From a checkpoint of a small multi-label audio tagger.
Model: activation gelu, moe top_k, patch size [16, 8], width 320.
Rows from block 7 of a small multi-label audio tagger, named by matrix and row number. Rows with one number within an expert belong to one neuron, the router's apart. Each number is 500 + 50 x the weight over its row's rms, rounded and kept within 0 to 999. All counts start at 0. Numbers have three digits each.
Before each expert's rows are labels from the 100 clips, of 14976, where the router gives the expert most weight on average: "peak on" is the class under the peak; "top examples" is what is common among them. Only what is clearly more common there than usual is listed. The data: synthesized solo parts of chorales (CocoChorales). In brackets: how many of the 100.
# router: router (model.blocks.7.mlp.router.weight, 4x320), inputs 0-79
# up: expert up (model.blocks.7.mlp.up, 4x320x320), inputs 0-79
# down: expert down (model.blocks.7.mlp.down, 4x320x320, transposed), outputs 0-79

# expert 0
peak on: silence (96)
top examples: note F3 (90); bassoon (40); note C4 (35); note G3 (27)
router.0:416456510541500392446484492458551500531488495448548531493508483497484414561615466440486501522540537471524503423444492567464549468562551559540449480498542529525518466567400523562532541550421578478484545419529633516449428479539445487547453502
up.0:539547553440464431590547493512391545502551511497504432510422480440522607434477526593480526535468525497459526475494425482528405533505507485502458527528491513410406470530430502495375471526513391482470516517495481402496459445459390453482515481
down.0:540423431592494468537483522481456507469516496428440567646481418483558495490539473466497499526511437452625601485477514505501487626486534487491499580456449447474450566504392588486488561458527391507476510590467470486543462540459530470482444523
up.1:466547509454523550484548545492591512490487453540504453508520572547556470533489440625529430523579518485422515532611511483573524491400427483549429436510416529534516447526513575497541496485440467588514495462530506482528588453452502532533579513
down.1:562491495530477446526372447454414465469578522572503495515501528460400512507539517433442572506497483487566467461494468522448431553601541510470564600488490433486502558496492491567512447512559508415514541571466494449543430606504541454437419461
up.2:489424489578428500584496521506463499489523542464548506616526494445539496500480523509539535534529546523487558427513455546486385465518526521488528455487495493452415542530595529397548569542527497516474446561507552485454474429470488506500483558
down.2:553520526417499617482457472503549418471457506515629576460400449506466477465529558457536553500510451554541483531514542446463470477538476488422535531481455454575578469512451498593481536489454447545449563530491529553548469496505457467513486514
up.3:574527476508457523510503611570500486443532475430482532574519501466547521483518442528389495451413512447507407489508509530558527548508486432442406499458475417533511520471516430490553525435511411508494433444446425488568463416525465554525544596
down.3:484566462476523461598419501456414515446575515477553520505481456443450418422581607455480515518463456499594509517519571438499613482573575510531451489526526472516527530468342555529476449573502519477433569498464490486543451518380492437482478571
up.4:541452526464544515514557502570471455496442407528602495506556442511504530459525477490536559496437562603454436495486507518500455520508455491555506477526546453521443497601633506513501512359489523464535515425459537470576539515512502519469434477
down.4:508500482514510383451516399479444577517600538431484463623514408521453457444537410525493539505553488475500559506485501498491569500527465534463532494461462510502467632576501539512495470513526491528390544542395565401538504546508395466502468446
up.5:514491428468500438522569465489496527521391507507518491584467492547550502470537494470512523478511585461488477532417458453517496561488582545509564535476619481429431513517462440531565359484423563485458459622470498433538530491440428496511594474
down.5:526511516430556484446474451432578509500547546458533398494336514510495364536508563543510540479432443526539532521459531506517607512513470455462592527500486467468494431518461449582563496612550550472513551461465557592529504520498468446433471436
up.6:534506434470521575493516524460476499486527442456468515421487582497496463537480485525562372481543463545530567475444414586443512568457423513442479475473476487509496466429558483550616464569453522606396519513648499526499578544500499528563559486
down.6:484499460451530476546516514479576541529543515509485426400521484399494456537544575451500515549454578506490528385441579533456525421447451407477542499405460520406572382505406453519598533594582535509502594477487510504440477497565426495489419442
up.7:505559528456513523457597474569500449502575506473538469520481449566550506421479452477647431532497521474440560463541570487461554513427418532470426443534449583458503500523557499465552474516433491538347507500523547439547516496577394538448447419
down.7:486495471496622519466534391567589506521551557506521430416494442454496469499467458479501518503444476542534569470485507513519599477419466529508391454396447555446584467541535533527555505472531513506498515467464538556525547534556498524526430383
up.8:410527508477534541462560515554582483509492569503498442481501605554561467529436420605516399462561538497450531469557559483519538502389431509531422464509422564498512442472543536448545496459428510610460445436558519482519553512498464589536606513
down.8:560455459515481464564413452482435443456541547549522509517498514427454544522532525424457598470457463546542492509508475529486409549582566522495590590468513432503547551524537487527494493486522573415508556547484508535557491566532553469425422497
up.9:528437519460509558483516488647450522491516514519577472544513525549494519488536473520591510452526460522347423553489530508425451649452493552490508495580413527518504460493627496424504486390430484501536461474463545470475566407512447496483491494
down.9:472507507545484512456506445535532541452497478399450475475397408553538489440529460527545585460505618518522579550453576491459525492424466566564449468462539498459506559574358477408485482534529414514494567532467506449446517451623420444468602510
up.10:438442525538428535594515466502372484486594460580390529571553513518511524462525482542542441495609429506492413571506532443553422503579467426485495567520496540557449526531422540505493536458435474572438500499444450503491468483482541531581466536
down.10:562592456506581491442464503506618481557530517432462447481376430513577451417401474586541492519534567501503553531553546494475516498469487552590551475532516542528497565598557509387556475515463491536404548592495537481548520557508388541459505466
up.11:518520449475509404546459585538511523440506463562433478523494537501513524419536484564477479524532608507530502517477605510402478521550447588483500499543535472516509539513466446327500436434554560455470504596419474502532494510479486501411503520
down.11:575488479534575473449540508446446621567351465528496466551537540515545494517499549514508532499416426481467468527530437533570392493557516446587583461575572503561442483569537463544470466527504534537490466522578514469488499512521527463516506554
up.12:503442510515444471555396550613459588512556611479467476633505490458570486465511503574543479540546513470443486460482484471503430481531493505475473534539489503471443445422544513442476456532451514495545529457439535475548521485508439424531467536
down.12:445465468474485532526555520484544496548478531531453520528506461549413457635564493564529562524504434546387548413532534527412491539556412521459456577394491447442535503487490457445540447485487507443491437493462510534534478540565491507475540566
up.13:522524467455541490487468574503583560445479421509466518481581526475558583372532538522450515517505494581494589493505410467570486501493390540485414451522531441548508474443589614463446531465536519565553523499532427501518536518490554503514509592
down.13:460427550431433558456520492473528471557531492493402562412467551518571477420418554537581472526619563470510548480477491463551549450466493548516536462518583642548528532482455502485499604551495528483397592569488496472470594478499482585465555526
up.14:475484376547515510546536441624452540533531509506538501517455503453470493392548518515510400511538469501523484461514535552504484609407428553527501469421565515556508497546569530436548404452406530606472541602517549406531495513509424560513512510
down.14:483568578502426493479432532449523427430483518534446441523516570537564498592478444542504564466457496451494447543495464482559500473575491502461520597552462464492445483394492453504512589550597470433536432424434447525529546470439555502520499492
up.15:515531461541591471506558501614518483476447530512548495500439603537592506522479428541504568547457437482391495431487384554527412500411572415456457478437433452595449566492593507556527545476502448538491341520495521443490566439527523557530422473
down.15:406511561472448572478493432477429631446535451481472468477502537483448480545536426445636483470545479521501532564575541527525567534518512584463555588465545488536527545479546514499517522445562457518474512483523517485506643478480525431536549488
up.16:563528519493475431583479588485535461463395458550476546517541557524575478509527494487468440525449537458537567364449471474483543513461517488480498519448508492522457422430468466522588501474504510525614403607507382436504530504516472434429531428
down.16:530539467484498508491530465517536466539520537495469436410458434451442419571500468492563571487471510576521515405419583547449545466531558472404565564526532459465540495558389517562561509576505474532505570540476462486524420435657482460481419414
up.17:546563476494550460499508515504527495432439441433485575490535534520549573386515418535476480438426516526576500491486419503459440488438433540508485473489470521585530413421625472574464501509491558645535510500608515572486547548427561556562585532
down.17:535456549541467484490548550525523519532514529496415498513461510556545418502538597585602471562541535486444494429434482498457515401557458511419516412487488498555507545510508457479507487572491532526574484532488469418451463430568488505464528563
up.18:571544545472485474552494560441487442471491483636397566562500535514522503531571361530451463500551508430529536460391409405507501540526534531532492616444515476620488419558483507533610438403471448454610418599440464487540520492486499534463487467
down.18:475471543465478535489540483484498440519418488469578470440482446533505505463549500507581497506498511560483468414469509562449494502555523417459604542499480503422506466535470522486504560541507400509506538492494482416462453500673482501533589463

# expert 2
peak on: silence (75)
top examples: note C#3 (57); tuba (45); note D3 (41); instrument: bassoon (27)
router.2:561482566398554475469507455485597531540410373516500502504572488516529555535433571452516586506485541474497527452597470594517472480552450523569486469545467472485523495505498460518436615577612538488526466447518425542442379504511601417522521518
up.0:562581505509535548546545449517456526539555582518572442531503553551515535511460522482594416463508474465379434478572391540547446548532457420492556538455504523553401494393580477523518548471525408601494510442593494509453531501518502483491435461
down.0:502434388590515517486551523447536441495518463468438564522521509519536462531578469448573542521512504465474543513386410569540546514469524435483454441455515369480402557567446537572594595561434560553447580495453521418510539551562457549508557503
up.1:469446460507514592486477475500513514472435540312571444424445462484494495503454492480489491453423531556551494547548468631518531547484481434509550513479449529554503471502578408475578577550523483556542523542529543482549483471511505496516559459
down.1:485433487578568405571439541504479507589497468448362412479497466519557526482528460579540477489478421454558527528452498555496530554476650481540474511537518444490472420573460542577497451474464494507540451509564430495513433523558514502542540474
up.2:511531520541466576512492527482500512472570514439530474547450510398481549465453532515541549485462438487573500488591447522434444490508529499446558555393585472579522488558531515501483534548537405487480473472501496438599466488494531489472450480
down.2:517511479460615499586461538439503476496497420487516464480370448520495463452473486559508544447392498471596519513468588553462516541431665435566512533517430531514534460583399551563488507531534436497458538519439427458569394468473471478523485553
up.3:485517476490440468567480482482509556433438486497500521517506491522475481516524518492533481560561466509494448497458430465478449562528503518484499471496501394671525379508538402508506466487472538495456557570581573499472573544508577471493448512
down.3:451475455564579557414563487443510468540482517566489547489517547413495421507548412399562537418514530473499528478554552574476500454539448554533498589502519472520517551496472465464562552482390488525424532516496479515523418555555509533481489480
up.4:467477540525420503572510480549417542548635543477439527501490490367423567494505485495547444549463504500539559542387501498430474501528507486496552519368483456400518521487491440512471549448550503557456433497480527569514498542516423578482481348
down.4:383519431454497461542500552518452543464510550488497425520503498479457426525560495433412632498445493499571583409448538501509419526505538524457562600486490424504578478492453472520600500619528531445548457519483523473527512433467496478466505431
up.5:517561519401375539607418492528508554429560498468450476532496535401460471504506537495502392503511545568568565537503567417500535524538464545416480527531537556462460504507476439408522443384401456528466455555417477534615488560471512559452522480
down.5:476388439624495487407526520449543546478491530512473539448553537583533514507518489554544546445577525428456494497445436545526472494472501507516449456502442473526445532525581518536532485503555494503477502535589553396477597445593413489496486442
up.6:574503445496479490532512513485486534528481549479557415480511575542513543580499581553542433412468510488407435509515470527507483520544522485547494547436515483428419597446520458526562522532484453524505422546502491599473464433496442474510513548
down.6:488573502452603461474490540503529417512549514556530510515514470540492461456470433449475560546456560542535438517494469506528589510481510529482449528522587488511512512492445524538464534547433486509456623492511535557560545570522530505513469505
up.7:539490526565495493528478531474523439499503466474528487474491578540607568509489563621522511537528517533515500506545405573393560524511409444481469498491596482480380517511451526431448564472513476527460498404521429502527458498479495412464520477
down.7:512507553458514475446465417476507453381517579454582543492514494455512521479467536496443534515524470564592581547532486555551493486492431538434484445508377549450469526532497513464439613544616495450508532408400620531506497487432500498462464554
up.8:521439451481505610500532499500518435435481544548410439560560483548464479468488501560559502444486473409512523440510558495559474496493495461477493405508485539493450601517435550515554459449450439602416485635428541459545448447407490509492450538
down.8:484560486481514499409502407456453431594494535537572561441535517435586545526467487461553502443531433514440466565611529524542545482427387508397597535479457550442442476403543469529522522473555404514531582517440469536424575489508499428460479499
up.9:445409529554461506548466540558471508492501534543402471540559505502533520515501332526468513447442491479498427520442501459450495516583500578522517548503583491451448563521458606508487511431518491562389383482487404395537434467530533491588496448
down.9:569594456481560512436400490480494459542534518424542474399412492517504453446437475505576493524531514551544522506589606496533615492428426497525577410574522519534587626506583551397490404487507461548493574611495536551557498490543477510537463581
up.10:529453460490492530585501574492420506597558555564510431480655520525528476517461453497564485466485456450468449476549593415550566543491470462524504461525562524386413566503398545494597386448475448496454520579527529478487482467513493454538449534
down.10:458566520440499561406489454430433506424472473530507583473443526464489502510513503515485533418521389599530487595578591526513542514477488563460560573509584548484527516443538429461535506464527486465537565510494523561464525438451508539518530578
up.11:554504467481468501544543442538535453499505484489515529514470490466601469500411446510485472576508440411500504471548409429599439504452462536484448439485463549469441546465470525544532452481423409510507417555433516467546487464447524484492459585
down.11:490523464509484538418435442432508494417443529450405499530527610527602536514484503475554548353496503471530544513617442583598457459421373470490550500476501555564455455451557538511442607540541464524520559502522613553448597532522546467606474515
up.12:483559499530497480553427510497421491423610534448432450509462602502521461461469479527583442492519432463599581426533482483446455532551473519393503482477484498657482577416484481451593546555519403559435483542465484511545472512528580467465411432
down.12:525516535449494493478458486451544543426544523474431492492436485516468530445448510605503524507514471577479521519451560442421643515512598487512554556486492632473491523483400488533491443484516405536466603534409489432619481516473397496460561537
up.13:540453509524520471503528567473495580580537445552535408593452516548470451497526462563541497459607522458509484556577438364486530540542468525471488469510543471452502525586475563531483404539454517454457529533483545491579446529393506462485506503
down.13:461547618390415572461471538511559448458475468522565517458499478470613550476487510492517470486527576542524472513483575474513517436483497475492499540468450569537629469478490497512511578442512446432514477483428448585488530451488471567507454483
up.14:480484465479461539533515586502548591459467479530498460463546499469521508509488550627463512445483494535508500449518471567501481645450464522531454547544505548487465575462477534453493593452508521523541497375553414528581518453453496550442524530
down.14:542532477533565531482533433514553499482410476489449491521544473484493467440543497531491570470363485516578552536441549552505477416483559526525460469527505480526507473599488492496455511570585494566509451459504529499536528519497477471503489543
up.15:513521458476476505530562496528540451530469532518472528521490534482512499507493455452544401540465515462465539501416538497527578472525421382545375504432559478522490503376510419478540419420490536534485514528492493475483493645514504551511485431
down.15:438456527506413477535440507453394544460612498462467539570518461547399400540513478567481559509592493469479519533428398504494487525526572532502501512535489496557462449533443522503509462474491514435451452508493508428463536382518464542484446485
up.16:532482503502490470485469496568590508483377445559607473485450457507543558442424487665509501494591526553507496586546488482480530611523524558521478507509538477537495453621553555520447547500481549491417541512500532523538515560459492478511451489
down.16:459529497410494514412461497486537363483478517545562494475443537514552502523428515451451495480557533510502450438562534476566627544461446465504540490470430597507541537495476495572568532539569488499511603523356497506503575497602466423514502510
up.17:524533524433426476570454511560466557468451510561480531568541492464589513390519445567424531415432532423487349619534543411546473526511519478495525571454519470539564479533525481542476314525518506489518487511507440489495529429540418543596498476
down.17:500562496481422495440430489549537513437520526446504546503465466586470535456490601570498610496542558588491460559483512442454574445555458495464560422510494538383506589462590469428480517532486568502463492570521489634426568523540476460411529540
up.18:534484525551466640465459465443486478374489486422526541538490480491511524521543563511582444506497555469525525547537540464518540444561477418545363460442581515499512602481507486464441373347456511518436497539478541460537497597513546531482581535
down.18:440544496539529496553572556452457524529540480508498454495523583508477447538423483581547523602593518432458546497515421598462557410417523504524525512596483478507468444476424526490537593517501471446482507459612497476485515473597476461513461541

# expert 3
peak on: A#3 (25)
top examples: note G#3 (56); tuba (55); note A#3 (47); note A3 (44)
router.3:483567399515539603457518550452575457482516494554380481508383460477518608499534457489492547470538501481546544581445545439606533501472474438435505513426545450473494587524478552431483515476470388506507517509422497507499631528545501484403541504
up.0:535491552533514492423470554502540545455569480467499467483582528457553539458568473558457477482507559488504512518575537447536480522478464439448537483475504555551539511462545571555463386529481451518534522428477474443488554477540452570515448506
down.0:518442492520514520503507520539448371518450623432495474574447480501502427568451496522552654510505485507484525513453493452487439546484508537533530438543476525489429544559536487460458562486446565479489482592605571626433518520491430521426501537
up.1:563468535565412497475511507539493509492445536452548549510443499519585543504453487539531463554506465500522503493555445506527462493482460484420437404438506461620485516538516436449499478467433487462526498598492540483481493486427466548465424435
down.1:498503476503591466497496492483540480452531389544469469486562501515477431484501526451428514455382513485481508452425489542533527537477583489569532482565439527431525535444535512606578483552601512542504524551520486531540521471525498470498555563
up.2:554504482503498506525468530529528569544449546451402487523519575430599562560485492519498489446497525468453496570512457451480462491574561497523439516424522492486493476581492436435458514433545480548517425506427499520512504486462513603501524512
down.2:539511511411520529468448471484564428540445435512556559492473445517511469532448471563510562556496541506518602466432564511546620470457493492634468473453475517496562572518501496470527504504537516492518436589436457511514530511602495530520476494
up.3:463467528507482402503461444521437583575525469482609444451590580533559582398529541485455495483497576455487499484497454532533443456478526428538578501533451551472458442339601448571528488483447550523543557392558445481440513540523470528565443549
down.3:458447524509534529420493462408520510455390542542441587467528559563593563439519462481525440385513529545457500536539477564585539554463515496496583472498544553535465540465478497437459607449562482454533600486458497498402578468584504497475537491
up.4:478489554492443499508407419499534564552509497521511507544550554432501524416579543551498473516541491528521519536504498438544377504447437551496578489492525568561508464455630602550481460573510623515614513508618463538502523557461527467479435528
down.4:509509501578493439532588496449533414510487445510393524419507479460403491515567488517486581522587428540493523513532540587473615480554453488384573491491506467453415576554355501533482496516455497499433532489367508478564436491509521434428447465
up.5:515461570482387521539429477497422583507520490523472481459550545547621571381611498537553513475593524470476455533572504460552500540488483505486526457458471447496409562514507561573453448502514463555527496465492476497515507435525420517528509504
down.5:464527520504424493470469548514604522348475475456363483517508480491538488527494458563527594486495546492555556513466528495478582470558523548551454478565539556562500466590407540364536531606533548478391498519428532502480533496600538475520484520
up.6:483390492469505499608494550516463469542502561394481493461547542471491485525541534492486565512468409600450557492531549438421520561501470494580545428530600493346421467513548468401542526444388572491471553455611546479396347616463438564506581500
down.6:474456466437500553561534522526412369520447580548473487590496504516535535475524456476470559504530460535635524538480506514606506570528403508555507521436407460457466636567551500446505526489467444583545466682435536533407486517514512476365460515
up.7:600443462490367491620526430578415494582522535520556506479465509476558576494487481493535456427505515507458451526495562524537501560449398597537549490564570477408429513521553548496497380473498577490610522469533513502541542514527417426498530556
down.7:499478519478550466394483494459498542527415586556566459525541505462521547523495463488449440428553478534431441402548516522534558536468407518425505498506507510418562601436469547474487520489544424404515487482525463581463488438527537403496488522
up.8:474563471519458496500526492486541546495464589505473465548482563523577561492527500558485462530564522509426546534475417526496362524530448430503448478499496517474484450493650396494500537538510548493415522541461542570441500548452467518484464525
down.8:542489512490460451487444387478466525563421470587528468474508518541454438488539556580519546483543493470569455487507549621525516491509467553586568479525448470443484520499493432569471472576511530603541533544501511467544416518591425446493436447
up.9:495583511416525477666521478614524546483444504414568486480433554418594539466480550548394485518480581521526565475412460478448408528441481566546511555480390513500531458479553512511497537491552559572492434440543532593546531545447460566443550458
down.9:431422467586529529490557434529485472554448506480565464462471551505519528562435416520515537509500502453462525556536535539551478477497481453580521379429438510499559541576547459485591501539583402410482506617520552442435517502543580487439495527
up.10:506500471526467470551462496456459469509392509556474531543538547504525564511506500494543513468465459471543428525507600465478499467579624405485581510516486462491457565534508463546578474468526383523527494551450517551531432418551537413515383482
down.10:448577548451489579533527499581554519541497477471536494435452476457503522522482564516515513521569535602490516469482464484412515519445391539446487535507505495479542498453552543437444539529460543507540520471523481527462506526491456586481503465
up.11:626481578593413535499510480514432518514564561453648545539446476545495481478455519524571500525449472490530503464533471470460480475511503470392507480472645411570480533552549479449524466554468440425465541541488588447451481471437495503478421506
down.11:601504515513561451439530461486540512508443493561512530528454449557575496394437570473503545550438531477493459423405442548485469584511564520464561529532505399555522569428562513555479487558568470527512580559492506505536497519531469414399513460
up.12:561475435480482487476431570502526576479535506491440483570554492558470413416555535544568491464473456525557462549533555431499457497505532561556480360524562520445509542519562502560490454592513512518542496507534481517568455558462454483491508637
down.12:519488556420492524474493526472555504482528438534518475391389539517486551448540582454436450500492524541529499471514519531497605607509428428426609450510431494455502552455407604530538502488518494546404615505470469467551485620541457520459618387
up.13:432449581519407524472362521487454638438520515471447467486604493546535511399614574573579514471589490557457489494581515506561463607530516543475541443482476517533360571509546580534503474505493493579538511557566487446568530463438424533528570527
down.13:484584439446482447550576532531566418494508469521554471483476469402486489623410419459453473517519554478560536507465538477479591487494449530499468562535518551444602483500433517406581509503601549405429474475451457604453442526554637440495417524
up.14:508477528546517468525545485513504565483574465516481490450548542383533465501504537531512399458520512510484512491523537517511510499493502424416547481518500550523464508450518505550546369519504462533514523438503519385445535484505477573565483439
down.14:501475496454481494498448477524431466488443541483530490566504475549527460489459494486479572548463485510545521557451424509522478482505501523525431481494532434520487517530522452489489581514516507539462475621569542661560435538534488477475512512
up.15:545560535604476560449503495536516568481495490439490542536571484501550548433572503544517405445494532479531504510594485468510514440451540523538493461452468552476519533490615555516477415489466477491562538430501538435560549519461488545501500574
down.15:540504551510447482433531451443526518534433518513467540584415405457595518473475565533546481493469497463457441493456474492471566445585514481499578490489411622517482488503518543519450500526489502504439507512466466553443425537513441536525513498
up.16:485496433463504499531481454506437506560471632571594459507513582545479479460499490516501416448539493527547455525498509534525469608457487463555545491536458577435531454445560447452563429547428545547588536566496474546502351524530405491534414552
down.16:530493571475504598440540551501495444508544611520475432461455492573536515571492441547539550401591484526514555488604565463538637464519399562483486513517531490471510660488484560454486574474498394467511510529475513566444507487487553512471427440
up.17:530522486545531399490451604489560461556556429495416529429591568462623427463518429505444512568537568428522542454527404485451529568438406570516395507493523488563510497436460509487496528513452534488455588500485412475508391536530463508441500473
down.17:494480453431477629484535463508487434420489487497487493511473417542441559571416584552519561463519415545450455538540563489529447558528560456556581501562485584595436503596482508539440480494575484476478534604539597509504626497533472489463520527
up.18:530530517472457509516565486464547572499554517440498462472458501488583540465407540592534449494512529531388538545437413498504500417488560502415478493578509585546513534467494519548462520560450510615486495440562532458555501519539468511489480523
down.18:505564616563585508504524536485496466431493501573448494458452581561479487485412428509581537554510543530537520444487667548419552419470480393475490489532491514479468471480334437555524478486539465459402516471522479562593451511535548516467425463

# expert 1
peak on: F#5 (36)
top examples: flute (100); note E5 (53); note F#5 (52)
router.1:477498408407464503468523461535417398524480423552666508488517456493374461548489456482453549447467491642492469490477524482490488486534483517569519542589455419535486485522476432565453549449447564465496454530472516538554520517488491484469550520
up.0:446571466446494508496523534562500554533441549456492431541603543495516551430546525552442530526483406455453509526459435569551406515440513464457499499478514489524412380513575484560507442528443531603447495571585578503475546532507457511577422551
down.0:613452604533413488531447476441525512473530442538583589407451557484505466522416526462544482497569579559508484431530474417458605531567485553495546492584548530420531568467479492435533493479621493440558499504547397429494512464466532450460567355
up.1:545380458602443567548428517472359499480536480452446541435529598505516457522486425454502487498548420541560484527395490543453532440517499501452517432497564459470320607574487442557666529456508530597498464532569520539485422554523480469571528480
down.1:532480526524492521414522484462459389614546493452507553518484519511521552465456564479581497511471351528520460502524534417472544467476506470544595469529496550442461610515456534622474514515533474506564587543522460522472524471621515455547549534
up.2:496509436549543511500437483514470465416451596512534495512587510478462537410563540623524451502460524380562469486570455547543390625439484543480522578477580458589466447409545586459473550446490491550589423633547496481522506516505489437579494427
down.2:551505543510488498461574486575514484605513474435445515536455403492498432591450545549574531485508450555496485501451541382442480455583505534529578426559490516478452478541566475531487400546484523493483540474557514541447500492502470500357479535
up.3:498430558493484520501543427497465570495539432467496552557575474501520513370603558479530460490601464575476509502481487497495428507467435560530528515470402557552437568422595493512455508474475571517575511550514496491556486518398388549548556494
down.3:534565526469544499540535617499571522474421509508446509469446498516533426451443616554558481550476565482449471530388461509516555503483450424536510422497471558506494487558434535493492497532516539517476545491460459505542574450629513484435518573
up.4:508559454506480453519535449473530456509434414569538465557539505483570565496493506599452518489499482482543491490587392522502469596421515527540476442557539539510347515545551551456480481495564447510506511576471450421553474455398429442457514638
down.4:534530477483566471444435513486521521542516583478439478475424429472436419551537491517536517501452475404549545496461547464541567480554564541499469450466497425483557577538477465501511462556509527453506505514507542529534422493511580443448457468
up.5:569529472417531628570517417586475503446469526477566535501443437501456531499519591562546493498575433636457421509532523485469461503495502513493475534529499459439401460489614486511408473425499552549478479572522499568512530513392422495542590481
down.5:535484526576428491534486635537620482486505512505353507396498558483546487493467549461450502513466556476540545482445495504449577500489437481535472427421548500639530507529491516449532479521506559501492558499507410472450444507619508516436464447
up.6:494529545533452433477467535472551484514426485523441498513526534484541435525567445416542457491498540520545518503494455510596510500485351475530474479463451438585533541530503431474507489491430477563595491530483405482579464493614478537495538473
down.6:473476637508452528439461459511556502485423440513497516476449608461665466502509432471520522515452561449552565477468498542472514488537501558554489445452493567544569551530450503470491594545578539496486502393425502446460501539539556618490569455
up.7:466508454471555532510569515528536599548469532402398434505450505470524518518479568489448537445498442576412541488414544523467462430555559408469466517468436546437526447523542444519464517561432521532414578385554561536452467504435536572467441625
down.7:452431512452462496477543578495452569520482506475507387499481555529529481540452563432460542525546451615458528517472545436488593403574511440450554465481484595485474499613499461525519487577500489459462545483463546503414539492486573516491499543
up.8:547484454453531600522509431534425547482495534480613511508464427515448538507478540545541487487537386593440420521491553481483479511514547565482539550548531506423428482516632459534445478425504513604491510507571576538504554477409446512598581523
down.8:500506534591430423534475634549592484498508458512380494419497588446510448535450471452420514547445583481563557441452487537473574514502416473547436491415507498604567499575432517422543503511508542452475522492469352436474497504594554530419470460
up.9:507517481544416565480528519452532508526503523457543523449480623455492497518476517458458502584488509601482513420571438562506488514444532510436490508516433462517416436449507445542569549460449540564505594503675553508476548588486440487499436505
down.9:555521478510552505592486503449497451460497545562426478451442572516495516507454534531587545535512548463565510494528546456519539503556569549502532499574569466456494496594413470556477498399506501530475554532529495560568493533484548395498465373
up.10:500469649509412448557504476511468536546410482579556479611503617502524531494551512445468450489567536568490464566436429510466438565503561509547598483524398522482450533545510519540487527430453456454513455579444506467581540486383534491454503535
down.10:529565481438567461509440448505549584570476520478441424513426416466421423561442563586566522516492448457502477526498578404512567483532557554503566520532507514414484475539443486497484511593544512415486533466570506516560551468472520455477515459
up.11:495444519593539456494531616471485542366490517458417489494549574554518462506494494492662487474467451530456539441551524525430484502528468483436593476552533456503442476455518512432587510484523470460466514479565563404499503438413575434474384418
down.11:597421498561555579524425457449537427491470455501529580426381527495530448543388436552513593506515508480551456515488545393432548491528620531519505536511505538435539576537456528497508582484485398505480569551519366567496423485494505510537475470
up.12:517514479425515561559503439571424532446509550501582514561480434472452524487425549512522455468497379571452406520507542489473439534486487591489494508539496457427478474542592511557441447439531484567506477501540585559517567495425445525558527486
down.12:507513541574433423567453655558543524520528490452422482450504583443527455537465489486414509526444583404557556443431479437496570519511453505544441439403518444564595507523446557511542470531489563513435531479453374482442430493580554495424513452
up.13:523446526541464514505487570445546572532514494423486397462544549511534466455508478498548520583497602522456560453489403482509509468482433443441473447467502483547448549459519530480605541523436467555453549523402513439515491509506410634504468481
down.13:473483482529565421444520512488497510505409535491465523573533472547518506494546359535439559470448406403472538500503399592558425462467483489466448519492447400564448453450549549572537469571524531543492505555489550578489492525485432456521517482
up.14:515569449550516448526480496525510588527560514426468498552497499446478426495390444603452457570497501542512470537557404512427513465460504580412434475499568446533543493473512502432499513592491522514440434486511543546533437504471481517494452543
down.14:614564510440467491514498541455512462537487512488496480561521395446406518517419517532472521474507500449585469541513534390534579444598554492491581476501554540430572527627394557543472448540538411488448446618442506515543520439491516407481445500
up.15:468542503593581419444533542487564481548448482443497516457507550495578465464557468481505494499489541425534525473475400543506554506439422521511493478455405441504502477500536606496470566565473578514528584414438446467464523481610510470521530479
down.15:436528508586528355532511534500532490537529500459547514519544573454550472417606442449446486495463528401503534461472412519458518481496418511423450501385451407562512513387497618524569534572443506529495568488500488500478493566525504491501531474
up.16:488530434568572476548481590538443529461440575432510533562479578439567321499474450499490499504423461473519488553484457496485455523444530534471519539429532411579480458448526403493599604520438563524429480572641473588483510519465523526551449511
down.16:517555454465526562400551508465478492506465467530556494453395447464536533555479586511548500494433456506524461532575544446559585479506554494459529457461493534353553550574450533586476559509571406521491561497530473527538537426533481432510478458
up.17:519524572562501466503416470537493529492512487429428480510529558505532526434589558516484371479448482431557519486509454474511419502486478578451518506523458558494481513374494537541459508435355512598577572560509444538551548542519566445460548516
down.17:460478487514510573479497466493476465515393410517524492442436471563530536488531538517597537477513515532500475485539542548478487500527469537575569395559402489532452614567639487488493552487574627560526514509549510492470533533486491459502603397
up.18:462560581542562473457565460533561452543381568596550495480474493506495415394565449458484490556536597480467507469500483697501352465459461491485484567396498506550546421435577528508494562492410535510474433540537520548549460570513513556476464459
down.18:460455562422572515509561473487497567519494627491512469523479437526437489522501628531468475520590427576422462478544491368489471545578495449396581529522509556396491515519473490505386487462500370487441564514512547471502568437407484480453510575